{"model": "image colorization model", "block": "basic", "steps": 10500, "weight_decay": 0.1}
Rows from block 4, named by matrix and row number. Rows with one number belong to one channel. Each number is 50 + 10 x the weight over its row's rms, rounded and kept within 0 to 99. All counts start at 0.
# convs0: first 3x3 conv (model.enc.2.0.convs.0.weight, 128x128x3x3), inputs 30-44, a 3x3 kernel for each
# convs1: second 3x3 conv (model.enc.2.0.convs.1.weight, 128x128x3x3, transposed), outputs 30-44, a 3x3 kernel for each
convs0.64:51 38 50 67 48 40 50 53 46 48 56 55 51 52 57 49 53 52 46 51 48 43 51 47 47 47 65 54 37 47 55 33 36 49 40 40 54 43 53 50 42 49 44 51 39 37 51 54 20 36 56 45 53 57 57 53 44 50 65 61 49 47 47 37 39 51 64 63 56 70 57 62 54 66 52 46 54 53 31 45 54 56 50 65 40 33 41 53 47 61 43 77 71 64 71 68 68 56 40 44 72 66 25 44 45 34 28 26 20 55 36 29 42 43 43 35 35 58 68 62 49 51 44 46 50 66 46 47 36 48 52 36 48 60 52
convs1.64:30 28 44 47 46 37 65 56 47 55 55 50 48 49 54 59 56 67 38 46 55 51 34 32 58 55 47 53 59 62 44 49 53 59 43 54 43 50 44 51 57 49 54 60 48 35 53 62 59 63 68 51 59 45 51 56 60 43 59 61 33 47 57 33 52 37 38 41 33 56 57 46 38 33 56 38 38 66 34 24 42 54 30 37 62 62 57 51 44 32 62 35 36 41 15 29 33 35 46 50 52 44 48 38 59 34 21 40 73 64 76 86 71 68 60 80 62 53 33 41 62 43 43 39 46 43 47 52 36 41 30 39 36 46 53
convs0.65:49 53 37 52 56 52 45 50 43 53 45 43 55 58 48 51 56 48 71 69 61 39 34 46 30 41 54 49 54 51 49 59 69 55 64 52 46 49 44 53 51 53 57 47 54 52 41 66 43 40 45 58 44 46 64 60 51 50 54 41 57 61 52 72 64 70 42 46 55 48 50 65 80 71 43 65 58 26 49 49 27 48 41 41 43 54 48 66 54 41 69 66 69 46 47 58 46 59 85 54 46 56 47 36 39 37 37 30 65 47 37 43 26 31 60 45 49 45 44 51 48 43 49 65 50 41 51 46 50 46 47 48 54 50 61
convs1.65:40 55 43 37 42 33 31 34 39 57 51 42 46 44 36 60 52 35 63 60 47 61 58 44 47 50 44 33 35 51 50 46 57 48 49 62 51 53 60 54 64 51 56 48 49 51 44 46 46 44 52 25 36 46 38 51 31 54 64 52 38 46 46 52 49 44 38 41 44 53 53 55 61 65 65 42 49 63 39 53 56 48 41 46 44 45 34 25 27 06 61 60 59 54 48 41 35 39 54 60 59 80 48 46 62 41 43 54 37 25 23 42 49 36 46 47 20 44 48 40 25 46 48 51 54 60 51 47 38 53 64 62 40 57 67
convs0.66:61 47 67 51 36 69 59 49 47 48 42 46 53 52 53 57 54 56 52 71 69 43 53 63 55 32 40 51 57 57 54 54 58 68 60 60 50 50 53 52 53 54 62 47 34 37 52 32 31 48 45 30 49 51 62 58 63 65 61 63 61 66 78 51 47 45 34 43 48 56 51 48 32 52 48 61 60 67 37 48 57 22 45 61 41 40 38 62 52 35 52 45 29 43 59 31 61 35 32 49 60 40 64 38 25 75 54 47 45 62 47 49 75 66 52 39 46 31 38 48 44 37 52 50 40 49 54 41 47 47 48 53 41 53 64
convs1.66:54 53 46 32 40 34 35 48 37 49 43 42 54 56 55 44 42 42 44 42 49 54 45 40 38 54 38 35 40 45 44 44 52 54 36 24 56 46 40 40 47 46 58 55 57 46 28 47 42 46 55 45 42 55 42 52 43 30 24 33 32 40 58 58 53 58 72 66 67 47 43 66 45 51 47 40 47 38 62 60 43 46 57 45 41 48 55 51 59 69 52 57 47 47 44 51 48 37 38 55 47 44 45 55 38 47 57 41 51 51 40 38 48 45 45 40 36 48 60 55 41 52 55 39 51 48 32 60 72 34 39 56 41 51 52
convs0.67:41 54 48 51 51 34 46 41 40 48 49 42 38 51 54 36 41 58 43 44 33 42 35 50 38 45 76 62 46 71 62 45 60 50 45 49 49 46 41 51 43 60 56 42 52 57 68 48 54 65 60 64 66 47 49 55 31 52 52 41 57 60 26 53 59 23 61 52 35 54 63 65 54 44 43 51 51 40 65 71 61 57 47 40 45 49 51 34 62 64 51 43 28 69 44 42 69 51 56 49 55 54 56 41 47 52 23 46 25 38 52 54 42 58 62 43 53 56 55 53 60 56 49 43 60 54 35 58 49 50 62 41 60 72 67
convs1.67:47 60 59 55 55 57 37 57 45 60 49 47 55 52 51 50 49 54 68 51 51 66 56 40 52 50 49 52 51 72 55 51 63 47 49 59 57 65 62 55 52 59 67 60 54 63 39 47 47 33 38 47 35 44 63 61 55 45 46 41 62 51 58 40 49 59 59 55 59 52 51 57 58 37 49 53 39 40 45 34 32 47 38 48 57 50 46 70 58 48 55 63 40 56 61 54 48 36 23 54 25 15 58 46 42 28 29 23 48 44 47 51 33 53 55 50 70 34 48 58 70 59 57 56 43 37 41 49 50 37 43 53 45 54 46
convs0.68:56 33 40 53 35 40 64 49 51 48 48 46 41 41 43 50 57 56 59 42 47 49 40 40 37 24 37 58 51 58 56 54 41 66 56 42 59 55 58 51 49 54 48 47 45 60 52 51 49 48 43 35 52 56 51 52 74 53 60 60 40 51 52 52 37 45 54 51 43 26 30 35 62 56 47 59 67 53 62 53 66 52 53 57 54 63 52 46 63 46 63 67 60 33 50 61 44 55 44 52 65 50 48 60 58 43 51 51 46 44 42 49 58 65 58 55 47 45 54 45 47 68 42 32 54 44 52 50 54 43 55 54 37 54 39
convs1.68:59 58 54 68 58 45 53 53 44 56 50 47 47 46 52 51 52 55 52 43 40 59 48 48 59 47 52 73 55 50 71 43 43 62 51 65 47 43 42 55 52 49 80 72 66 57 65 54 45 61 62 45 51 57 50 65 64 61 63 53 46 50 39 64 62 69 63 61 65 53 48 57 55 53 54 54 48 55 56 47 48 50 48 53 49 47 48 51 38 36 57 65 62 65 63 62 63 70 65 46 28 46 48 36 44 68 56 60 66 52 31 59 48 31 61 53 57 37 49 50 39 53 48 44 55 47 56 54 64 59 74 66 43 65 49
convs0.69:40 39 21 43 59 34 50 55 28 58 56 54 51 50 51 41 50 53 65 67 62 41 60 71 71 62 69 39 54 30 31 48 44 24 45 50 54 57 56 51 48 43 50 49 41 50 42 48 38 37 49 67 50 51 35 45 43 42 35 45 38 31 32 38 59 58 39 44 51 59 70 75 44 54 27 31 41 41 56 56 52 38 48 60 63 55 53 70 67 61 42 59 58 47 49 50 61 45 61 47 49 45 35 47 37 49 54 49 17 35 30 43 32 38 51 40 55 45 36 52 41 46 52 61 52 61 51 52 61 46 48 65 42 42 59
convs1.69:68 67 65 65 71 60 48 56 57 49 38 45 54 46 42 53 43 44 42 48 60 54 44 47 57 57 52 53 49 55 65 51 78 67 51 66 37 40 58 37 48 47 52 70 69 39 54 57 38 49 50 35 52 47 57 60 57 48 66 46 52 69 63 18 27 40 39 55 44 14 50 46 55 67 65 57 52 55 72 43 40 50 55 63 38 40 49 58 61 40 42 46 37 60 54 57 55 46 50 30 50 54 50 46 69 65 56 64 44 42 34 46 50 44 27 62 55 63 47 55 56 57 66 36 61 69 52 51 54 42 41 46 51 39 47
convs0.70:54 55 48 45 52 54 49 57 57 55 45 44 59 41 31 44 39 47 42 46 53 55 55 46 44 59 45 53 43 39 52 51 56 50 51 46 58 56 53 50 52 50 41 48 44 43 42 45 43 47 39 41 46 45 38 51 53 46 47 47 32 35 54 70 52 62 68 51 54 69 61 57 49 62 54 44 47 41 42 39 42 45 37 22 40 34 36 39 31 33 46 52 74 58 49 55 55 68 67 36 42 28 44 54 47 39 47 48 55 56 63 61 47 40 58 49 55 49 36 31 46 36 46 51 26 40 43 51 26 36 38 51 42 55 69
convs1.70:63 69 66 49 61 66 55 44 26 45 48 44 53 53 51 57 53 54 56 57 63 46 45 55 51 50 49 69 53 47 58 60 50 60 60 40 48 55 49 35 43 50 47 55 57 51 50 55 45 46 48 32 51 54 74 58 47 56 50 48 36 43 51 39 48 62 48 49 50 44 43 36 63 67 61 46 60 55 41 62 54 62 57 59 57 61 55 73 80 76 38 28 43 42 43 48 36 20 41 65 48 38 54 46 53 49 46 47 58 42 47 50 46 33 42 41 36 64 59 47 86 57 44 84 56 31 49 50 52 49 59 53 52 57 43
convs0.71:40 56 59 49 65 58 51 69 48 52 50 43 52 47 41 45 58 60 37 47 41 50 59 66 66 62 64 58 43 42 59 41 37 62 41 52 52 51 58 45 55 45 55 81 54 40 62 53 44 56 40 56 59 39 50 54 46 47 45 39 51 51 52 53 39 42 48 40 50 47 49 44 42 46 53 53 41 57 51 35 52 37 36 53 46 46 44 47 52 46 35 30 44 58 45 65 76 56 66 56 66 54 63 52 53 63 37 47 60 43 54 58 41 55 74 46 39 45 42 49 47 37 25 52 55 28 54 61 46 57 73 52 51 61 42
convs1.71:40 49 38 48 75 59 49 68 51 46 49 50 53 52 48 46 41 44 66 60 49 53 44 45 45 35 26 44 43 50 44 37 58 34 25 46 34 40 47 41 47 48 56 51 50 56 44 56 47 53 56 50 66 46 56 47 27 40 49 42 44 50 49 41 59 47 52 54 41 60 51 50 50 67 71 36 56 56 39 62 48 27 53 67 32 59 53 32 67 41 38 46 39 37 46 48 42 40 46 62 37 43 65 56 54 30 41 55 63 54 40 52 39 39 56 45 42 43 43 44 56 56 61 45 57 61 44 45 45 38 44 37 49 63 53
convs0.72:40 50 57 46 47 62 39 39 53 55 48 54 52 46 50 50 43 46 39 55 49 66 80 73 53 58 59 58 52 58 57 54 55 48 53 59 63 59 50 59 50 45 54 52 47 52 46 50 52 56 51 51 62 61 51 56 42 48 59 57 39 50 62 29 39 32 63 54 51 43 44 47 44 47 38 63 66 53 53 58 43 50 49 50 49 47 40 55 36 39 55 54 55 56 52 61 48 39 43 60 55 59 55 56 59 62 61 63 48 49 37 52 48 35 36 53 68 47 47 62 60 53 58 57 46 61 41 53 47 45 47 49 40 43 53
convs1.72:47 48 70 56 61 74 60 50 55 57 57 52 42 51 48 47 57 62 71 57 53 66 53 48 62 61 59 51 48 51 41 45 54 44 38 48 76 64 60 53 45 47 52 48 55 61 54 63 56 39 53 35 34 52 60 71 70 47 56 50 65 70 68 47 53 57 55 53 55 56 53 52 60 68 62 70 79 80 47 60 60 36 37 20 41 49 23 59 82 60 42 38 34 43 52 55 42 43 41 45 42 48 54 48 44 47 53 56 71 84 82 61 70 69 67 70 75 64 66 50 53 57 40 48 59 47 47 50 56 51 55 52 59 64 49
convs0.73:36 55 56 42 44 49 40 45 31 51 46 46 59 59 49 53 47 55 60 65 73 63 54 63 49 30 41 56 50 54 64 58 52 81 60 40 44 47 48 49 46 40 65 60 46 51 66 53 45 66 62 36 51 47 43 52 49 45 60 51 41 55 59 33 39 48 39 44 36 44 37 31 55 75 71 59 82 71 52 62 48 47 27 50 51 39 53 58 44 53 56 54 64 52 54 41 39 55 48 40 60 49 57 73 47 44 57 36 30 43 43 41 39 26 32 42 29 35 47 56 35 48 55 48 49 42 40 41 52 39 39 60 43 38 63
convs1.73:55 56 63 63 56 51 63 52 52 48 54 54 50 57 49 59 61 71 49 45 41 49 51 38 36 49 34 52 36 54 45 32 46 40 29 26 45 48 51 45 47 35 54 53 51 45 46 48 37 55 58 43 29 50 60 44 50 53 38 52 59 45 44 53 46 54 62 43 63 66 46 56 38 41 58 34 21 52 50 41 51 56 49 60 61 63 61 60 61 48 49 34 37 35 32 43 48 55 42 46 38 44 57 41 48 53 37 46 57 58 56 58 69 57 61 55 45 42 48 44 59 59 62 51 39 45 41 56 61 44 57 61 38 61 66
convs0.74:67 58 53 55 49 53 56 57 72 51 51 57 59 55 55 55 60 70 45 56 51 43 44 47 56 59 49 46 59 44 65 53 42 53 62 52 50 55 64 52 62 58 49 69 77 47 46 70 52 47 70 52 56 72 59 42 59 61 38 47 79 54 59 43 36 39 43 43 42 47 58 45 50 37 45 48 42 61 50 48 52 41 46 44 64 72 61 50 48 48 52 46 65 70 64 55 54 43 44 43 46 59 36 37 51 47 59 59 48 52 55 53 48 27 66 65 45 36 39 41 39 45 47 50 53 56 47 33 53 55 61 44 56 63 48
convs1.74:53 49 44 55 46 56 41 32 55 48 52 53 42 47 47 43 47 47 44 45 52 39 47 53 52 49 55 47 42 47 57 60 44 50 53 54 55 41 25 52 42 17 50 49 23 34 39 52 28 42 42 43 58 42 16 37 50 44 41 45 35 45 41 49 51 46 57 59 61 43 53 65 38 46 43 43 53 47 50 46 43 36 38 40 29 28 24 38 37 21 38 41 40 37 39 32 44 35 28 41 44 44 45 51 52 54 62 57 59 30 42 63 35 48 60 39 54 46 51 51 52 55 56 38 51 60 39 34 33 43 43 33 50 43 46
convs0.75:56 54 53 59 48 53 36 60 44 46 45 41 50 38 30 42 51 61 43 52 46 31 41 38 53 44 58 49 42 56 59 46 53 31 21 57 49 47 46 54 41 51 58 42 51 62 44 56 58 42 55 50 41 51 47 40 47 33 41 43 51 57 54 49 50 52 45 45 66 61 56 66 48 55 53 44 50 41 60 61 60 56 44 50 54 58 74 60 53 58 39 50 44 37 39 55 44 41 65 46 41 52 50 45 44 32 39 43 74 57 48 48 56 76 50 58 48 46 37 49 59 46 52 49 41 42 45 41 46 44 42 55 52 55 52
convs1.75:53 63 58 46 41 50 46 58 45 66 56 63 51 48 59 52 53 61 32 42 30 38 41 44 48 51 53 43 52 54 59 61 48 63 60 53 36 43 56 62 57 61 69 62 52 43 36 35 29 37 41 34 53 48 37 46 46 51 52 72 50 54 59 35 28 35 33 31 43 53 58 59 42 56 51 50 54 49 43 46 37 43 54 33 45 51 40 36 32 30 33 62 68 43 43 31 45 35 53 39 44 64 41 43 58 40 51 51 50 55 57 29 49 51 58 55 61 69 56 51 44 42 54 47 53 62 59 52 56 54 52 54 54 53 53
convs0.76:50 54 37 53 53 49 60 38 54 58 58 42 47 40 35 57 61 50 35 45 52 21 49 54 37 45 62 44 60 45 48 53 53 49 58 31 37 60 53 37 45 51 49 35 51 33 45 46 42 60 59 49 55 59 46 44 34 62 57 52 56 59 78 49 50 42 54 60 56 32 44 50 54 45 61 48 44 54 47 45 72 38 63 56 60 28 56 58 62 54 34 46 44 33 39 28 34 63 51 45 54 29 48 66 59 53 46 40 48 42 59 55 54 58 64 42 51 28 64 51 42 41 56 43 40 52 45 60 49 61 44 45 46 52 34
convs1.76:63 58 52 52 51 41 45 47 58 58 46 48 60 49 53 57 55 55 72 55 58 49 46 49 54 44 64 40 37 41 45 52 44 44 46 32 42 48 46 56 55 56 57 56 50 65 54 48 44 42 30 59 44 44 37 41 31 42 40 43 50 44 46 49 49 59 50 49 54 62 56 58 56 47 46 54 52 48 45 55 37 54 37 34 53 46 56 42 41 46 46 44 44 44 51 64 54 52 49 57 39 52 45 52 45 36 50 52 41 63 51 45 39 46 60 55 68 23 50 53 42 48 53 53 38 50 41 55 60 53 34 59 48 32 56
convs0.77:49 49 51 44 49 51 48 54 59 40 45 48 45 42 51 43 27 48 53 37 27 47 41 43 25 28 34 49 43 52 15 57 48 31 70 75 41 45 61 58 54 40 55 59 51 50 48 48 59 53 44 53 58 50 37 56 39 42 57 55 39 48 57 45 45 36 36 47 63 30 53 55 34 42 51 35 54 53 35 48 58 58 51 49 56 37 36 52 55 52 99 90 71 61 54 45 70 52 31 36 41 45 27 47 47 49 56 55 53 53 57 54 44 50 72 48 58 42 38 47 38 28 34 32 46 59 51 44 58 30 45 51 36 59 53
convs1.77:43 44 43 44 52 40 44 54 50 42 47 40 47 52 49 43 49 54 46 56 58 66 52 58 76 66 44 39 38 55 59 46 52 57 54 63 18 29 49 56 54 48 45 47 51 51 58 67 60 62 57 64 70 52 38 45 40 49 60 54 38 46 44 41 53 61 31 64 60 44 71 66 66 46 48 60 35 48 64 35 47 42 54 57 31 51 56 37 50 56 58 64 54 62 51 44 33 23 10 47 43 62 43 51 59 57 81 82 46 36 55 49 54 65 53 52 56 78 68 77 52 62 56 40 57 44 48 35 35 59 54 54 65 62 68
convs0.78:56 38 52 52 54 59 50 46 59 38 35 46 47 45 53 32 33 53 39 49 63 25 40 61 18 25 69 61 62 62 51 66 67 46 59 69 72 64 40 40 57 55 49 58 52 48 41 34 56 49 35 64 58 56 55 32 39 38 45 66 56 57 57 50 26 52 40 53 47 42 60 61 48 44 53 63 43 46 43 25 54 42 55 54 40 53 34 32 59 44 63 39 52 58 44 55 70 62 46 62 55 59 46 43 53 56 43 28 52 42 56 52 46 44 37 56 50 51 48 45 33 44 57 37 49 58 57 46 46 51 55 34 66 61 17
convs1.78:39 37 39 49 39 37 59 63 65 48 58 59 59 50 52 56 56 49 43 50 52 44 50 56 36 22 65 61 50 39 43 25 50 55 42 44 50 57 60 53 51 54 50 43 46 42 49 56 45 42 58 26 56 62 63 42 36 62 46 36 43 48 51 42 42 33 41 40 34 50 39 32 46 53 37 60 53 44 43 55 70 51 45 62 57 60 48 56 74 54 53 48 40 48 57 50 40 48 28 43 47 51 48 60 60 27 33 45 59 57 73 55 42 40 40 42 34 43 55 40 54 48 42 50 42 47 55 57 65 29 46 50 32 54 56
convs0.79:62 57 58 57 52 46 53 48 54 67 55 57 37 45 56 48 56 58 33 53 67 54 51 72 45 66 69 49 61 53 37 62 67 51 33 73 47 39 36 45 66 54 41 50 45 43 43 42 50 50 28 61 57 37 41 39 49 70 56 53 49 40 46 47 42 34 60 48 56 49 61 36 45 51 37 35 37 46 45 66 49 39 38 54 43 67 77 57 36 60 69 44 55 58 54 62 49 39 25 48 42 55 44 52 29 36 48 50 45 47 35 68 61 41 56 71 66 56 60 55 48 64 51 40 54 58 33 52 44 55 52 49 54 39 54
convs1.79:27 40 54 46 52 56 50 37 44 57 48 49 47 55 58 57 51 50 50 57 61 39 45 55 49 37 61 50 53 50 46 54 47 35 43 49 49 53 53 41 44 43 55 57 52 55 51 39 69 47 41 60 43 41 50 34 52 60 42 63 59 49 63 75 52 70 77 42 53 91 63 52 57 54 47 47 55 42 31 53 47 55 55 47 51 57 51 48 57 42 58 47 41 35 40 46 38 36 42 64 64 32 59 62 39 57 74 44 45 47 50 54 53 55 72 59 52 38 38 53 68 43 45 61 41 45 41 48 67 57 56 59 51 67 56
convs0.80:31 48 56 55 55 47 53 46 40 47 40 56 45 45 57 53 60 60 56 46 68 45 43 38 41 53 55 74 34 54 62 58 65 58 49 50 45 46 63 44 44 42 45 44 43 43 59 51 33 48 61 48 54 51 68 55 54 64 52 48 73 53 42 60 54 60 66 58 54 47 73 69 70 48 44 62 64 40 64 48 63 55 46 53 45 47 47 49 59 59 32 54 40 36 54 51 60 72 70 49 51 71 75 33 58 69 41 48 39 36 53 25 59 73 52 48 62 40 45 56 49 51 64 47 50 63 49 55 50 43 32 49 44 57 54
convs1.80:62 49 45 50 36 42 54 57 50 32 43 50 53 49 49 50 55 42 54 52 61 64 46 48 75 44 44 35 41 41 36 44 42 41 49 40 40 35 40 59 46 43 54 47 39 36 56 60 38 39 56 50 60 59 44 47 44 46 34 25 35 29 33 30 31 41 39 42 42 37 41 32 39 28 64 42 40 43 54 46 43 44 57 52 36 52 57 37 45 63 48 50 54 58 35 35 64 39 56 41 37 39 38 51 43 28 44 46 58 43 49 62 41 44 50 54 56 65 49 49 60 50 60 53 49 53 46 35 45 41 36 43 40 36 57
convs0.81:50 46 38 32 42 37 45 37 35 43 56 54 42 47 42 36 50 39 38 42 53 56 48 48 64 44 56 50 31 41 44 54 46 27 45 36 53 49 43 43 58 45 54 45 29 39 45 59 49 57 54 51 57 63 55 51 53 46 50 48 61 56 64 47 57 55 70 63 61 78 53 60 36 51 59 47 42 48 54 52 63 48 43 42 47 49 55 49 36 50 40 52 59 24 41 47 47 41 55 58 49 56 45 41 52 45 55 59 65 68 70 44 74 58 40 84 46 55 49 40 42 50 62 43 47 59 47 48 60 47 60 61 72 75 79
convs1.81:52 53 52 66 58 67 55 52 59 53 51 49 48 57 54 49 59 63 51 52 50 54 41 42 50 62 39 49 40 58 51 40 56 52 44 57 30 34 39 55 56 55 54 46 47 39 46 47 27 46 56 44 42 48 37 38 32 48 40 45 47 38 41 42 25 12 44 29 15 44 21 25 56 51 42 47 35 38 41 37 33 52 51 63 62 70 70 54 57 47 64 57 61 43 52 50 59 65 45 70 51 70 60 45 40 48 55 34 54 45 28 47 45 32 49 46 30 61 69 55 57 59 65 51 55 57 53 66 48 33 46 43 34 35 57
convs0.82:46 49 50 55 43 47 45 51 45 56 49 46 49 55 47 51 49 39 53 61 47 61 79 80 59 53 46 52 49 44 55 37 50 37 30 32 43 53 53 47 55 46 51 51 44 57 56 48 64 73 38 45 61 41 40 46 43 55 58 43 47 63 48 30 51 43 47 62 71 51 45 54 46 43 53 53 45 54 54 52 44 40 45 45 80 46 59 71 55 36 24 34 48 34 45 72 55 43 69 50 45 47 57 58 42 61 42 39 52 56 43 64 55 43 40 31 48 39 56 40 43 42 53 37 47 41 35 51 44 53 68 54 47 57 57
convs1.82:72 52 44 62 54 46 57 59 51 37 43 35 41 38 34 33 44 44 50 40 47 56 56 49 57 51 54 66 49 59 66 41 44 78 57 37 55 40 38 51 33 44 49 28 34 54 37 39 51 43 42 44 39 47 77 63 56 50 58 58 37 39 32 54 67 63 41 62 60 54 63 70 77 63 50 64 70 50 62 79 71 50 54 37 37 47 36 26 51 39 54 69 40 38 56 56 65 70 62 62 67 45 61 46 25 50 44 22 61 52 50 65 29 37 49 36 39 40 52 77 49 55 68 37 38 45 42 63 62 47 43 54 44 52 55
convs0.83:36 52 65 32 46 48 56 51 48 42 35 35 47 40 54 41 52 53 53 47 48 54 58 35 28 52 41 41 52 62 43 51 45 56 43 56 49 49 49 41 48 48 37 51 49 49 53 42 52 45 42 51 43 44 48 44 49 61 47 54 66 55 47 66 56 40 59 51 35 64 53 53 64 50 55 56 54 55 43 49 57 38 44 53 45 53 42 68 36 51 79 57 53 67 40 46 49 42 49 56 47 49 48 37 33 53 48 37 34 43 39 48 55 51 44 34 23 27 27 56 42 40 42 57 26 53 48 43 65 56 48 79 52 44 77
convs1.83:60 75 59 65 61 43 67 43 34 54 52 52 57 54 55 55 50 50 66 64 61 51 49 66 63 61 67 60 55 52 52 70 54 38 54 49 56 60 65 49 42 54 59 58 77 41 38 44 54 46 50 51 46 46 56 54 64 46 50 54 55 48 53 83 70 51 84 50 40 84 48 30 57 54 51 44 43 40 45 51 42 59 33 42 47 49 55 65 59 66 49 49 32 43 60 34 32 50 45 52 41 33 42 46 43 43 42 53 50 57 61 62 60 63 81 66 58 42 63 68 57 60 70 57 64 64 29 56 54 22 50 47 30 65 53
convs0.84:53 57 55 53 51 44 49 52 58 53 46 47 49 55 50 40 51 40 54 43 54 50 50 66 56 57 51 65 60 61 73 55 52 73 42 42 55 60 64 52 58 68 60 56 49 45 68 51 48 54 37 71 81 62 53 69 55 52 55 37 46 48 57 47 48 39 35 41 33 40 37 39 60 51 54 64 48 40 54 47 26 51 68 42 62 66 60 82 53 54 53 49 49 43 52 85 52 65 55 40 53 54 51 55 58 56 66 44 55 58 54 40 60 52 49 81 60 50 49 50 58 67 52 50 66 57 64 56 57 46 39 44 50 35 43
convs1.84:74 62 44 59 58 62 52 55 58 64 52 59 66 60 59 59 46 60 36 35 48 47 49 41 40 49 36 49 36 48 47 47 39 49 33 42 28 33 22 34 47 56 27 37 40 39 29 37 34 36 43 41 35 49 57 44 38 51 46 46 37 39 42 58 44 35 57 58 60 50 59 61 62 57 56 44 45 45 59 61 52 50 53 27 47 53 45 40 53 29 41 32 53 57 31 39 51 44 45 64 66 62 58 45 43 54 54 51 31 35 44 53 50 47 55 49 52 46 42 36 54 46 40 56 50 36 45 57 63 54 56 54 54 38 29
convs0.85:36 51 38 52 63 54 51 45 46 54 50 52 49 55 41 26 53 53 60 41 43 43 34 51 40 52 76 34 39 44 43 50 38 54 50 37 55 48 55 43 43 48 60 43 66 63 47 46 59 49 56 57 46 38 53 34 29 54 57 49 57 54 23 52 45 53 23 29 38 43 58 55 40 48 50 34 49 50 41 50 23 42 53 36 45 28 45 72 37 61 51 54 68 51 57 56 52 48 56 41 51 58 49 59 35 29 38 42 65 51 47 67 53 35 39 77 58 41 38 25 62 44 51 57 45 60 54 58 53 46 53 59 61 39 40
convs1.85:49 57 52 37 32 52 64 41 46 57 61 51 49 48 53 35 47 55 56 44 58 48 44 57 36 38 59 56 40 59 60 54 58 68 68 70 41 48 39 41 42 42 66 34 28 67 58 58 55 44 51 66 50 50 64 55 63 59 47 45 47 51 46 49 50 50 51 61 57 42 47 56 57 62 64 57 72 65 43 70 47 44 59 62 40 42 47 55 50 46 55 52 61 58 50 43 62 66 63 50 37 47 58 55 55 49 60 55 48 44 45 80 62 45 66 70 39 30 58 54 49 52 40 59 48 47 45 55 48 50 54 53 62 71 58
convs0.86:50 58 48 50 48 61 78 55 53 44 51 44 44 50 51 45 47 47 58 36 67 93 51 55 61 36 49 47 38 48 31 49 59 68 45 68 42 55 46 50 56 39 51 55 38 40 60 50 51 50 48 48 45 37 54 54 47 53 52 51 44 49 43 41 63 33 42 36 41 41 36 40 65 58 60 76 36 63 51 43 76 45 62 56 47 49 48 40 52 37 66 68 44 65 62 47 60 41 46 45 47 69 43 47 61 20 37 39 52 70 70 57 40 49 37 30 57 48 58 52 59 64 52 64 50 42 44 57 27 56 56 46 60 56 36
convs1.86:66 44 39 40 56 39 54 47 47 64 44 51 74 57 55 61 55 49 68 57 49 31 36 34 35 40 38 36 44 53 44 43 59 20 33 57 42 62 73 49 39 46 46 49 46 47 38 45 63 35 39 56 43 39 45 40 69 45 38 58 54 32 51 57 67 67 55 40 47 46 38 45 54 57 53 35 53 49 22 43 44 58 53 47 63 55 43 55 61 68 61 55 30 40 48 52 15 38 38 56 63 51 59 67 57 47 51 60 52 53 57 68 50 50 72 46 54 58 57 55 63 49 62 49 42 54 37 45 44 46 54 43 53 58 46
convs0.87:47 59 58 52 58 62 57 59 61 48 47 47 55 58 54 51 62 55 53 44 51 45 44 37 51 62 50 54 63 42 50 52 49 52 38 48 48 32 37 63 40 50 70 61 46 47 61 53 62 49 51 61 51 63 40 64 56 49 59 62 42 59 43 54 44 56 47 32 51 43 51 65 45 52 53 48 59 60 69 62 49 45 43 48 54 50 55 40 44 67 75 39 59 56 27 40 47 37 41 17 58 52 46 52 54 49 37 30 76 57 61 51 45 51 58 52 54 68 54 49 55 49 49 58 49 50 37 51 58 49 52 56 44 43 44
convs1.87:43 43 29 57 48 40 52 51 37 53 42 67 46 41 61 42 47 44 44 52 57 52 52 53 52 42 53 42 50 48 41 33 47 48 46 56 47 40 37 38 35 46 47 46 35 41 33 30 31 28 26 55 43 36 44 39 46 40 52 39 30 62 58 51 42 46 60 57 49 64 61 46 39 41 46 30 37 40 30 35 31 36 50 56 29 48 62 33 40 41 62 49 41 60 51 52 40 25 40 46 59 49 57 59 49 57 43 49 27 46 37 46 53 38 54 53 34 48 30 32 49 48 44 34 45 52 08 44 46 23 44 41 27 38 44
convs0.88:35 46 54 41 60 47 28 55 45 47 42 48 42 38 43 43 38 54 48 63 55 38 55 40 44 46 46 61 61 54 49 41 56 70 31 58 67 56 52 53 54 38 59 55 51 58 66 41 49 52 55 52 44 26 49 63 48 56 68 61 43 41 50 55 41 58 66 48 40 42 33 31 52 51 58 61 54 54 54 47 66 51 50 22 43 55 52 47 44 31 46 55 38 58 59 47 53 56 40 03 43 20 40 56 39 56 49 42 48 56 48 75 63 31 57 57 42 39 52 54 40 48 54 45 32 44 44 44 47 44 55 53 46 59 50
convs1.88:68 62 44 46 57 50 49 51 47 65 50 54 58 45 49 61 47 57 38 50 41 36 46 46 37 49 32 51 34 56 55 56 63 26 38 51 47 34 52 47 42 51 36 31 28 50 35 36 51 33 33 42 12 28 36 45 41 31 45 45 47 51 45 60 36 38 75 42 52 64 46 43 51 46 49 39 51 53 44 57 52 65 59 52 50 62 55 57 51 51 39 44 34 45 50 39 47 46 33 54 47 33 60 47 42 51 44 63 49 57 49 40 38 35 64 42 45 43 43 32 46 41 47 39 40 40 22 52 36 38 40 41 36 38 46
convs0.89:38 47 48 35 49 47 53 55 50 56 54 45 55 53 40 52 40 43 28 60 63 39 66 73 53 60 60 71 62 54 56 64 64 58 69 66 58 59 66 54 48 49 55 55 60 25 35 51 28 41 71 37 39 54 43 35 47 42 43 58 41 45 56 51 52 65 48 66 63 45 53 55 50 51 30 49 55 50 37 42 47 49 49 59 60 49 57 66 53 65 44 55 72 53 73 62 56 74 58 27 49 53 41 51 59 67 66 61 49 39 52 27 43 46 30 53 57 59 49 54 46 51 58 54 58 53 50 61 69 50 56 55 49 57 57
convs1.89:63 43 66 63 51 69 43 35 57 39 42 30 34 49 39 43 59 64 53 46 57 64 56 54 62 55 50 41 32 30 53 39 55 66 49 50 56 49 51 47 41 44 42 46 47 62 66 49 55 66 56 33 52 54 67 64 57 55 54 46 52 56 51 52 63 50 65 81 60 58 56 41 51 47 55 43 46 70 31 41 59 68 55 51 60 46 25 49 64 67 58 45 55 49 56 70 38 43 44 50 52 56 53 55 51 49 60 61 66 78 67 52 55 50 44 52 51 69 48 39 64 57 37 58 57 41 54 42 61 51 42 53 48 34 31